Weights of a small contrastive audio-text model.
Training: soap at rate 0.0046, 4000 steps.
Rows from block 4 of the text encoder of a small contrastive audio-text model, named by matrix and row number. Rows with one number within an expert belong to one neuron, the router's apart. Each number is 128 + 24 x the weight over its row's rms, rounded and kept within 0 to 255. All counts start at 0. Numbers have three digits each. After the name is the row's rms in percent of the matrix's.
After each expert's rows are labels from the 100 texts, of 14976, where the router gives the expert most weight on average: "tokens" is the input token at the peak. Only what is clearly more common there than usual is listed. The data: short read English sentences (LibriTTS-R). In brackets: how many of the 100.
# router: router (text_encoder.blocks.4.mlp.router.weight, 16x128, trained with AdamW), inputs 0-127
# up: expert up (text_encoder.blocks.4.mlp.up, 16x128x128), inputs 0-127
# down: expert down (text_encoder.blocks.4.mlp.down, 16x128x128, transposed), outputs 0-127

# expert 14
router.14 102:099154131118149103079104138129133162093168145106106158150078163104093133122147106147127111136095159124117131130102097156100120121159127149103125128144116105154169118137116112129108114133175179130188152076137109143143152161072142114135120102150113120150117112095157120157147113110156158127141091124152149097142109139088155147133108102151165129171143120128098119144104090154142139130119
up.2 088:152137146110117168137103105187138075133111144097175123120081115095103114130072121156164170125116155120119118158163126141112133166112135105132086093141142125144111144122134131121109103135133122137103126085101150142164109141156121138077117148183159113114114166126096152115109142169127123129134119134110109124163130084104109108139168115099128133129110162179134130152101122121165107095118
down.2 081:168144097132138097114160147130088093136154154114105136123119144106124135112138163079141091136120114164153136105092152182132125135117106170078117136148125117166155159140057101095173138100156140131120142142122123097122161141115112141156128096188141104145149097136097152153111094100165102125126106101120125131137119157129145105125094159142099114163088127145153128097144110124129118120131
up.3 091:090120118151134143150101147153131132087105121162117142085127136143135166138135126152119127101105081144164144124141125108110124138122138119118133120142136134112150148129114116128095110096146146101133127115127164114086168132148108067151141126153125152160121119116155167151094178087084134118132103105074128141137153097132123114179161092077146143110126106171102140105193117122145132154085
down.3 110:155123149162128100134134104094139109147149141118126028125137093118102148116103106158126120124121128123164163101081132115157117101103122146131136108130163155084143119119120137133118146124107101136079178119125104141165115117135119133128156093141168105139172109141145147125124092080161159150090138118124165140115102108118112097166114128141115145161141131102091170127098143105103147108141
up.4 113:125139118135119134127161156138186144142155148082142173108078139130137151150132134179128080155123155101186144139123114106101104129140158124163101130052146151106095116154119122123130109163103117118131084111163133125115145128085113121145118104120146159145117158128116113144096112097111134093121162091142097108103130182100125137097163130135152125143148131114100149135156148104119144152120
down.4 108:153130103123115174134160132110121160143097127137129102173110142166138127089123118117127135115081137168138141136097145124166137089112112104144133147161093119152134135112179085123101159095173090088127155097098141118085121128155141146141145134122125116109072150183156155133138134137130139119149134152159124146100124132168142130121106120174123097136133061138131097156150117103101143134103
up.5 093:092097124132143156149138102112171114120151083156085143109135163129140096132123114123124098155105146137096132153167173107133110097131112149130108137163124130100150156168086132123143172158151088120115167099152110076089128159142113136152119126150123135185103131150160145167145124122177099154100143122094137131106142122142140144133162124153112146106113115136173116141141130078124110168121
down.5 119:125119113101145125136126123134131164137160115137100133086138163146070146154116135122130198096132092088092107085119122121107157162122127082145138108125111124131081119125100134143105113117137126125119119094086121116108170125152127122157112126080166117149193162125148118155101151104159139154132166110133113168130090105124128113088122137138101106119141161154092129185122157129113125123125
up.6 079:150119087073083136146132107120168147144116178155140126123068125167137180126135117117141103103151125128153126120140085104130177145119127107123128131160107154118141156127161133127115153115141122076122149137134153091091136126145159100169124115112143148121104126099137132098093173102113129147093104119106088138120114125176135142147113136172106137093168118123113123155128141171095130174132
down.6 082:151108134090095152112097142109153155104151174158097112099134105129132170118115095111079124134135118153148158146138146111126102145092122131094150088078151156118141128123104124142122108136115127164076129145139137128111102153098163128110150136140112118108071106126108089139170123157116099115121151107172096184148185072174114114123128122099123132118129147128110105121116147155136127116120
tokens: "but" (21); "the" (11)

# expert 11
router.11 092:109135131102159116091114149110103138139135116149100178137106137095106121137100128116167140125117110112113150114155149108108148094160123129110124162181107098140160094148135131128066106131182161153185128133135139146123170172122130122101112155146077168092115171093135126139155115092124086150135076114159112140133110134102143130144097128150145122134143106132124085121091130158139145124126
up.2 109:170124128116147090136137095087134129144153116113136129157106110144107149142156155138157094134121149140146122085161142121081101079143111116150152162161151091151105123146105152120120163088109128135119093134147158111139132110091095123124155106122139101140139141151095178174132153087112067102098130138093127173121133110167118152123083131116146142114108137131181111141150114156104151117137
down.2 091:081129134160125134088121136090149143094156146180121143103106122118158120111129112155118150124168124155114117094130115118126063145058115110164106139138132082190142129139153159107115119122157095157119134135132133112090111133130140132154107124130106146177126147108159135075098120128142138144139178165155143105146137126114149142143116111158157163121125106150103108141121146135100181131103
up.3 107:133101112153140088132131096107138138111112120124134162098124107138111128116138091132193095184162097149119119157054115097157142127102151114139104152088131116083113153092144120132104133120129104125132123115113094141183162148150157147137080118113115140136095140130108151122119121141131138141080168135144142161139169135176163137109118110120165135137116088139102078140110115135143142134135
down.3 107:123167157147130140146161127126122113103126120148144136155144148088146107135122122139120113115130136100061118103126117209153134101128101149107102149097134119142107138139071134149094145095146143105099121127125121121130099117098090138120147145156134089111134147160136123130094097114110111101089109132126127099137161134115147113084131109092108144099181143137110189130168120100077163100122
up.4 081:126103138155124107135141114084150093144168120104077105124100148140125112158129137103148128154108115105112122141098111128161145184150144122160125126092144151167109094135186098132154191117130155106154122108145120125132173093107153141124141111127125097127106137099167080128094105093093099132159097148101140141147166131127121092120122148117097094127140122171128101104165132097146115109133
down.4 092:132129134129113125129116142142115177104116142164150163133163176149153108113118136153116159127123143113099070129133132110120109122128149144154146140137169087136070111161091117158107153140137145104148160158132121071133076119106068120186140142149113109132089148118160137138153154146152124144129127109137102120137152111082086137141127117124091155135160157110153106141097135131108079117114
up.5 111:128129123120101130103147172137144126182119142109144149114101106104126102119134097178098136088067161145146136175169108150120103113163144116167117113134180138155134127130132121147108124144126145119131092108179123150130144105123135138142103165120080116120159152130127117106134149124140113088159088131105150144097179124135107089104148103125178170139130133169109141094093130140113097109138
down.5 117:136131117114152087152071136133109148122119117148135116120101144137146101120141117091117146081120150080121126143130108148153128152127118081130069146104105126113149106095124139171156088141134159117175137152178110167119129164135145132112123118142131207121184124113109138099119106140123098117170153145157083132148127169120129152153143166108114158138098118146121124151108147143127106158128
up.6 110:122176157125147121098132092151147117135133126157100123159097133094130114183155156092126098128120149131142154152087130121105146106122160135142137135104056136125110083135109087137174157159125127137121161120141115113118149163101124131136091156132099116103128110104142136071154173130128129098109154164155152141140125128158144073123107155154145131127131152132153170138174126093101113138149
down.6 106:154091133082102176122113149120165158128150148142182135166136126146136163070130157122118098124148087127148158110169109136142115144132084125149125138126114134135154133145110122147123095137167131113103054091134146141135112138110123147124143103134130166133089138131148085144112129148137138127147164115137081139133100145098073146144144156133095149101100130112114143142154149145111119135065
tokens: "not" (9); "said" (9); "you" (8)

# expert 1
router.1 109:075125128108178109094167144102107143134143172135106136132113113081105175128090115089124119154110124178127142150116083127105142163184130124134121150117135128113112118145129131139089129149111191175161113092132116162117135140081122097137191124122136108115132147109125144139136096137109141130149091128150141110098123124108111152178127090102130134129144095151112104157129156159135148134134
up.2 110:164187091147159103137134165135149129155123194121097144093132074123175139128118115125152147161116164175099151140118133114126138129151102154091135085115109082132134144123165129103134140125134161085138074110104105140085125141124131119130111105105141133176122112133144168151141127147109117141139132107153105119130101161142106169145140105140129102156118096099159133098090143138114142133108
down.2 109:142116117134166129124118113135125164148129104141171066153160149131110146125118134127114086124069129098164120148106142106115137135148116181116121101135129139146117131147147128134172139106139130194148133129127098133149107124169129152122138127140100097120116149144148088155192161088165124130121085138103139141140155154147118174132148110140109111145109185117136082169144130100114121092107
up.3 091:134120165116157115149169131114127161087137095147108187124117107100144138131128116133150095176114130109135121181116180104131111153161128161124120164142142136158137078139168130137149122127146106114107124141114113138122161088159151144148095170094102158154126145144182165160158125138112092124107120093134088095116139131131147150096112141153136138132173131117135137139086105129086106156126
down.3 094:130134154119101127124101162153152152178132143097137137124145102152134117119134138122136107100068119091105100141152154141148146175155118128142150132192129128109136106123152149127168131134136173153133191141135132134115117131176099117139123146146159140137119078113133115139150091127146155169086114147125137169078129146185142112127144153137141155108163126123165121077142090104110148123122
up.4 114:134120130130181092103115132126147167138167173153118128125113106070100154102121127124127149131091155140122112170111152097113091128111117131162114119139123107145126121158138119173169116137092113123115111125097151142120160126181068127075145116119128114089104140134158139094096111132156120085135104110136141131134148156146121080125161140108099150135173101082140097151121169126130142128148
down.4 117:100119070110124128085135134156134160149142119121098140138106105120157167140146122109108163133105134116113129111141138107126201181142120114139159123179122126086132122102153168122102124127180162124151100167100148108170132108133103129141107144069151100136115164123113152115152090109128176105126141104151114139151130100137134149145117122172109138153141147136099118130132108107092127175104
up.5 074:127101113138136133146116129053162149142132095128116136149146112132145185127199116134114102151178108151135146098151135125151138149103110137102117113141113156059142101160137132111120157067092115088139156139085123127137134127102107114109161121101150144148181133140156141137094140139129134112137137141105137109161156117154097106136171146120121150104118165131163139155147127124128139163139
down.5 083:138112147129074135126095122115072126131146159108138120136094161101106151131116110115111115178114137125155141152116139127155101123142133136152148098149125152149101130135135116114128129147132137096137145129114133124080109178070122131080144136157176135126129147110175116093164084134115082130171136127126128128129145130116180132158124145162170132126118084166112195166111128101113112160121
up.6 075:102141153099143151135120122141137136146137127090121166161130122137160155102147152152149115146070137155094103075148119122144112143090140149126127088111131150148085101168130136123116114107113094117120088093114163111116154133100128127120138163185176132123123112108146198135109140111133105123098122129118120106100102153147111106146097196111154109137137119149148160133133148106106153138180
down.6 088:113138104144078085128117140134082162165148146152134087125113120104093137094147119126110097137157102148143154155091107150135122122121121129139102148115073121117134139092106147133132114142094134085148122141161100161079115117137126131147122113119111131156126131139122106129160104088146140178160157126057120151133116168093183157116118132139099131140117090162103157166166118138118149140129
tokens: "he" (12)

# expert 10
router.10 085:092109120121140103095094121113105165153154109174138167132112111099115115115097096117113113148146162127115157152102133109121150154142135122143130175125090108148127090155111112129111123130157154153154118093143105125165136140104158095123126100159089136096116136144152172121134128102155083117123080099165100103140143175091169156164092135112139132143104116100111116099138103134160130076114
up.2 119:099118154127121173185118158100112164129098106148166111135188134100124105161119095159123134099142138080152131157108154131122160132082133137103133113122127125100109139109143119132135101106091117166125121107103123163127135117127154126150107124148116141096127107145136117154159144055141098163130154126131140117131130140138128120099156176160106102124137073138110145083098147123146166079146
down.2 119:104157125170135131156165153085101148126122095164091116158091137169140161122122188098137041139110139138134088146114124103164131130156122145116092132140091117116112140118157154123128148113158106179132112149091091131085149125103100140142106184148115094115111115123117118170119149119097124109169104109121116146110110135130140147166110121140129153135145137110151134139127143155113122144125
up.3 079:114119156181113153135119126137115122138142101130120125151125137148120168129089142129086100118118083125134079118162115087109113166134114165125099112138118125130131146126151155108140161165153126138148138170122121122128125143157083161118117130080153140146152108118088196175124147100122164147144111125136146117142110100157173160202145116139124171144131143107139113157090131111159147150118
down.3 084:116142105096113117127133091161148125170158155154107128121124144129075116118164138151113105132083091118077146134100155090122108113101108115114120094119131120146091125128117133103115137098091088119182139131108143121148136125147168123138135172075108163120099176132120121113103121066121161101149109130132114085117107161123127154082138118175155098115141120175126142126113118123099130122109
up.4 087:148098140115157158181142141158126081095081147075133088133127131133148148099166102116130119126075150122127146106135142137133146112148129101146132083095161164123151149146126138124114112104095112118148164111153150168098100081141109119118176137104153187129158157138116162098129144127122146147125106133131100126096130115133116124121107122094116110092124125140104153084085130127088114114163
down.4 082:114096094099107099117153102129126127103136153071133162097123111139082149126168101133126120146102132128152187118129175106145102113140092113129108153154140128123146107130122091124144162154157091151119125110094147142144126089133125094160082124152121128088147167160125185113075123148133136151115108126129142144128129201130125129124097161139134158100127093119156140138132133110094119161114
up.5 126:120104172136113186122140145182122095114126126138133148166171131078117146132118120135106115128121171145127101120145151111149157132095133139128151119134119111121120123127142147149090110143132109199108089112087103093154128094115079124130128119151091128111084079129137172120095111131121132088108139124117178109173127117143182083142166093118114149135122135125143099123114142116140132113110
down.5 119:115109142134100122103164113107154096114182103146086115098125142138137127134101146115101160098124118113133158096107162134153113117157102110123100132099138129143104120129098092140110137081116121117128125129107104115153159141141133145194106140108114122103128155148105110115099110126168140130171184130128086151122152111162086128067126162131118089135121151131105160095154172098092090132134
up.6 078:142132112134115148141116141151140132102125125127114090189076144102133110075186147117197118107149109135151146153137121138115146102126115136108114097127113099109114130128156151128107089078129130151153130136093139108137103145148137112122143133071122142130075156106171122095118138120099138108111113104079193112077129096147147101115150131129110127108131120106135170122134104115095116129145
down.6 072:082163147083141155100089139144087055069113117138131139156143115132121132095119138128114113148143167114130117116118094135135130132155119121144144153102088107146105102142156113109093103113114150165149140106116159147138088115071128099128150136098136132139138137123157132136140135155134147085127083107124127138132119126114081096131142107089094110106130135079098100106124185089119122148124
tokens: "the" (8)

# expert 12
router.12 178:159098142171091182167133128152144086113118122110123116104161135168144134142178121170115125091152097149147135129118111125130101133112115136131087083126136151127107169071134131111148136106071080082091142137091130127114104114173109153117115161126154113151142126146090129109111138162102139113120164136104134122113135109161113121098154128143080126104128171147148160132150143116128104121134
up.2 121:134095148149157071159149155117110138145078128109146145119139144089111106119139103123104155129102138140110155115148140139158121134117104113171124127110127150125133125120148088139122091131113105130146153173152103123097161141152116081103128132155132124111166128164156077064120114179154144099113128112116157104097135155106144131125143138158166060107094106111139184105127130119114132125139
down.2 111:128093095144121123124140132128139161143104147128122091147136114119143125165108116142132100102136072143089135149130129115114159118101129087181117117105186070093142151119142104110110100122108138123100160095105130126136111162132171097119148060150093118137121089145123120123145089109106118185134143133125141075105125100133170108073119131131164116125113112152144127109153106122115150126107
up.3 072:130166138117155153166147165125114093098121105150133130140110155109130179173118084149080138138114159140108131094152117152147113107162119122157149124171155103140150148143129115152105129126083130099153151154180116146094103154132128130126141134134119112098131092133145104146120126115061125151161118092125151118096160113168099108160105081133089157145141142124143142155120135093122090117145
down.3 080:145109116117128117089133094107141077167125125095129123119112122153123129129139122141118097139103039143131128190127123139137121090149081135131105160085093136119123110111107136122144104134139118146162129137121168105129155120073130156089099149151137092169150121135160160132111104127148165105139125133096092094075100133144167134105141132125102098134138140137129135112169107125082131153129
up.4 073:125146108170152140147150107129139143070124192125134114167139129133110136131103101122125141112127112130110145139142164163091141107113110068144137119096072120155081129171140129142127131128124161110157167119161122125126125118151118139117137123126084101116141177122157157136136129161151098148162097145153155144111147061090136146133141121110123120116156138104149163074149131163103094136128
down.4 077:147140085142140138127121115114145209150101165142105146101126145128117144162092177140118140131139132152136143151135158095147136118155105117133087155136083153111106140151115165117116147128151092159140100162111110141112157136108140146106146132150167125114124153137129122112130129142134091113101099164115153104082117153144101183078164150151121107128075129164167122107116099141128162113102
up.5 110:132108075107136166131122125150084100121108157150139157166164104095139163156130174080117082160165139135121141135167105119112096131164148135084110130126138124129120150160137102158147136136133087079093121136099109140138132111127107140156152111156142160120155148082167149120102145093137125091074119154145147097129137105144132088126115122144148117123126168155139132136142144121094094147114
down.5 100:165106085086104144163053133083129131134149110159143152149133109147119101099146112128146164138082083130137157124118149115147117072119174106152119118136134148138101093167128090130091138099156134092098120108159111119133103149143089119135098151119151122114161149126136148138143141102090105097153113128112129140169106138126086146116132148136143121126123112082135131094127130101161140172128
up.6 100:133168122112129111109128087086129106147108142106069107140119156163112162109099114172144155125122101163156126127120130131096114142064150146105100073131147095111119120113154116145144088137091143155115128118097127125161148106098130117124154118137119115138150126123145150136162104156093140116083148104114127073094123117152133137162127130105142165145130106172102106094090174158152104129120
down.6 106:106159139124136131125154173154085121098141163169130103161140123132118141117111126100134144093168157154131166162132121143158113098161123157102137108170088150142142139086150118128139134093147147163113112141096138168133119140100106143094156131146141115135107179106132145117132185153165109146158150148144153129103132162104105156189116163091100138155113128124119140119093168115149114147136
tokens: "you" (18); "don't" (11)

# expert 15
router.15 089:126161097072146098097134140071108136148160148135133126148114154115143099107121123118148137118107140115114121142133163139145193134151129141147153176134138073115161103175134128111110141139118137168153145129115101146157152125090121121109121114140084137106127150106166163123165127099153095127142109098115151103138126185078154138136146088140169110149106095141134141148105109142164101115126
up.2 099:146157094131097122091134092131154116120118157142132134132118100103099117155135107127139149119141135144101189130146143099162145125114118126114112133121159165134128130090095129142069113138151126163100128172119146119095150120155116160111153143132100062111143110134131125084080100165139102146095090127136127135116093125113115117131121126144100148118149068129134096159096108068088133121171
down.2 100:121142163117142139105119143129177130153114113127118135135135144133094135135132131106129160150112135103137144098121120122096134118101080108136152162100149188109145140097124118134121133115145165108122129169111131133140118066114104091143130110137138105095148122138099093081130084113126117176133112103145130145161174112103136154112088102161153171123154121100102176188162126101103137174153
up.3 073:158103143127088170135109114111063095124096163074112142102127133125164145122118138113107135125150120147090145132146121138106128149125167120144154117167118115123144146157149096072153161142134041112137099117140133161109098140098102163159111123147170145150101144080101134124159158132167134107123114148129113136110120142135119102109145137097098133141117087145134170122120128140138096123109
down.3 077:113134111151144082099134105105146144125151102160144119131133111111109092162108188126145095132119107174153086116116110161135116140137102148092150151123101163128110140122153179101097090119159125113150148158135081166125128136163125132095164103105098092164119127127136136114127147090140131079145117125105078124151084103153122147119118101101152129157128149148125101096089119114148111095131
up.4 109:103114144106081130143150189145134132103105138143138141097123126145147118130091063180112104108121124136145133143152110112183172181133123080122127153115154135124154090131116134105097153129135106097125112087156147098121105145077170152093124158137143138141126136181127099134134169146118113153122101117073154105117137126138107120101106126126114113144120137099139130136131177147153149118149
down.4 116:117093141121112135160108119171128105051107124134130178123147108134136111152141140125165154143089146133139145127160133111137139106090110160090106108149087126169096151149132082151120156190117114150146164157090107135113141133131145133126142138130157150133147161154163108154124124159104130137121130172106110135145120119129106116100153124185109198124112131156137153132163106142119104119111
up.5 086:093128144164118126131133127136126085104159150121138113122113132121119134064121145123123102112157133174124099172099123113160115156127106142164110113135142160135118093134140101139137171112139129116117139066102174124162141185127136103145155167136126110181137117177117152162123156122118121131141124130120128120137111175141106149137073108124110092101109156192136135135132117089118156166150
down.5 095:209096102145106137146132100144126127150140133116151132106101114135157154140105136122134099113146130141130133111144137144185148122145143152134140094148130149133114099107132107160167103103152112115156114125116094140109191098141168145086132101158137106136082151130093115074154174128146146139127159104107124107105091071113112189117144114098129116119124122164134132128164127121126135089137
up.6 075:162128170105131114147155104154152126130123114086126094146117126137161190149116124160111134103132149152117126136183145144095133146114083089145117163145115144110098142068147167172119131118138138135176115106129147165091120149096092153161131111103115120129094117106174099129108168148143174145130152124107139109144132160097127134125099117141123149159157094158108124133117171144125127123156
down.6 083:072119140146148142128114148084147145133106136124130155120149176105097092138131149191127148120145092124104088140113101120086151151136160137125125115129153131136112160149158154090152141109131110128126117136118130149169126100145144128119098168101180112126137140156114101149128115121091105117167112097132165129068128090116082129152111157118115133102116158136153094155141154069114138114096
tokens: "i" (15); "and" (10)

# expert 3
router.3 087:096110127087157108080116129125079145137132156133117163140100138124116092155121109114138152135132115105112153139128118126127168102144184133134177143119116126109154116133127119147102130112183163163185150099132106146120130131092150089136112098131096139098137141134166120098130147098146090140129091117135128129164127164105128132139080107128168140168125098152119101103109060152143148096121
up.2 087:108101125068143162145104161171098138099114127096129127102124104120111122123139101138152116102100124135107147112149121124112105131119130132135083146151126086116152104116101145130181139140140136168114151147110114138120135119062122135111156122093111120189169135124097103156110123128137117139146101153175106152127152107091098180138133147102148107146152157169130156093142114116109120118196
down.2 092:105088187107172168119148128111138107138070131093112194106110118152116104130164128124121135127092154130097106154134100130103092113135096170118136102123096132174116154127093113136152141140124107124143100135145148148080111109128161104165096119090084134148159157121115113120120114155146127093147110148121142094122146079148122095152164139132090166097142140114131114138126153120123111133120
up.3 103:131143177130139114119144121136152114134140124144101141141126118118100102157125169103154151150083140128150148135107094139170138100096120111129188139082148094109126176102110121157126127104177099106135178159095130096175094104125155149110120160094138109111123147124151112142090152149128176144120140117119145151114141142153154142149149106083092138129150112165157127142096134099168147120104
down.3 108:140114104191104151130123136127132108123159119164155084154119111142150138085151153129114164159096146154152102098153146123121149136118128162130108132156112122100132122135128134126163138110133144138141148100102098137142134131154098152146126130157088109154154089135136151119131084097065095153098118126110100119131142181119080087149070120164144131113122123098130182150151160113135123111163
up.4 089:129130117119154125118153143110149151126100130139103122124152157167125111113101155159090101130120131127135120173104099124109101185139110107139118095153102077136119113138121113144139140139095114125123157100122100083121121153132130141153099064152180153116123164114103127141175132098113112121131071136118114116127185127150159079126099166128132133132103126092095153089127119109156133143186
down.4 090:144109148128099146171160113133112088127119117129128179152168144094128074100155129134128108146129163121101111148137100143088111101132135100098086148170146129155099121128107129117118137134100136116098101134134139117192152197157121085137122148099121137114125127128124155092140177117091122113130094100167118116097155145124130144154131145133151105115107122137118118126165145130071125073142
up.5 078:154139127075137131136093137156080112118124142061091157133161091156160135092125112081126133149138112126115126116101114068132122074164161143140123156099085132114118134127099080127134159130132110132137142121100143116142110151128068182133123119115109121131095180163138100118106105128132155155093143147138101131089127117128099145117134151139123095123122129091145156118143120153128148105151
down.5 085:128098155138153073060144123125170178152163123132133122131129139106100145157113159167069124154093103148107115162160108133141110097100112115167115136096137123129127136122139115129116109136144158162129092105115120149141139176147129124098147133147108148106144121150151080133127123187120139138134181159114138107104139152135121135120160120110076135127126163118097161096167115112099127108128
up.6 117:137149137136158158136116132159133125094121142157157118119118141121125126081061130132116129150129154123136141135104115094125094091147118115140106156109112144135102118138083144102125116125114147180123151147115134147087071160117119085139100136133108121136093094148111081106151103148110090135106165084101142097062119122073122133109151106095133156134085136094133110105087134123105124108109
down.6 123:112125111125120114119118153116152133139130114122138143118154148136150150201155172132134101137170119103088093109121117172138097127161126111157122148182111104138100078150134152109132089141123185110155102119104158145159114170138132135113115143123141144145111117120121121130136149160137135072172128145121157172081127089142089105111101132128092116093125062140098110152128133124129131119134
tokens: "to" (9)

# expert 0
router.0 092:108128123082146109096107106093087167148119129138134127164092112111099130141125123106133131128107129107133151104109135128129141134127149148143143159146087097104127076149121133111131103132159156152167116112148086151143135140080162084143123079145108181077153159110152165094168105109155112133151077129122124129140119162111137155138095143138172141172107116139123114129087106120138124153159
up.2 099:136108104148070125140124154117127121081103125077122139119119110117132158080168148125087089164147136113113098094122092118166122073087157095113120132122168148117085159087139144129179150123130099150151113112160094123116128109154115137138142134088150125107139105133114124103159154120145090126134191140110077102137133133130161154144144129088099135106099139123131151121144135123124120132150
down.2 103:155136142134091138136136117151151100138162125157116072123112131170108170169149157128111114089145162115132118119118107101096141107123129111141103117134137117113110111129112120124126110051110127135155127137142095105123080178124140139145126118157145124138135139097173122140111195144127104140138155153145150107084119124116097106142134153158122130120119146065173154156091136094129090117086
up.3 118:090131099151114116142119110126136077141089122141150107179135107151107119096107110118116131142114123107129108116119148141109137129167150119134138113097144119113159136149148113043109133109121115092135162111122129144118101114140176144137112151120134156133101106131125075116120117121131135145130110103111139119128127186137140141134111126072157122124081162103135096175158091175168118199123
down.3 107:158132157113150112165113108161148160152170120150103168126166162096178151119081110124163137118091105154105123116112132147111099144168089119145129083188113164130156081100146112101125064125141143120127113149133124138114100088162128095108126113148097115148103109138156161156117125093109121120130125092093144127109130133124169121104127117154111116141141160122133120114126135138158109161106
up.4 083:138108138137142104178125130131134143094144127112118098134158089099136128122070136155099133089146127129126140127118150094136123139048091111117170089130125164100125137137137134104139112160129116116153147136182111103137128172131139120117113152135131145127151147121107107140173144174124128139114120124150092165166107146120112146112120079084113112103159162065148092083161128113120118113137
down.4 091:157101119125134134118135108113122108095079155097132092124067099109077129117162149150144157115170148129123184123081140100112144116114119122129116151100154073119101116134161133151153116114111090145116119137118097125092070093130138141135099131091155129142105093157125142136139152120143140142094116157153144124134147116171142162141085149137123125099149111084159098109103107119137137133169
up.5 100:147130135190119138114130160134128124101151151148127117111145131148155140165137125141128147100145174150120084131150196153114125094146147152096156112104145126104133100125144207089108102145131136144120114137112122116130129086124136109157112093111150110146112089119111155121093169118113162132095130137146163086148131140162162131144146148093121179161130081133131085168125148133124116117128
down.5 093:109151132105127113121173171124146147146119105108091158146136152157111201114119115120151110115147091107148090150132145140130124144108143148103134200080128109131162188148112080130149097105181116132165085132123096157137128102116149113134152119172128112097121143152144158153115128120123110126133151104144130119151049117121114115124128119124151111106106109124126099128148151143154140131133
up.6 116:101107137140109127134124154097105113108134132114101110095128101093130145138102072124138103118083101134143168160077127141129065176072116150123099136127091144117140139115157126156109099143139108157145107160117131101112132118130144135127151142144104178122120152184143123154134153186096149146117144170097165119125137140121137144167101108162143117133074133130151117128133092126105095132126
down.6 104:131157099090124142155120148101134101134135113109130097152111132114124059143115094164150197103134141099058181106103144125127132129138104119132094125139139145120144098118110131088104119145142156143137097101140169130086135114131128136130129118134139154134073117114154105118140129086153116122158127146120089090115121112111107106143091155107122110135120135139121103207122138175148136123150
tokens: "was" (14); "his" (9)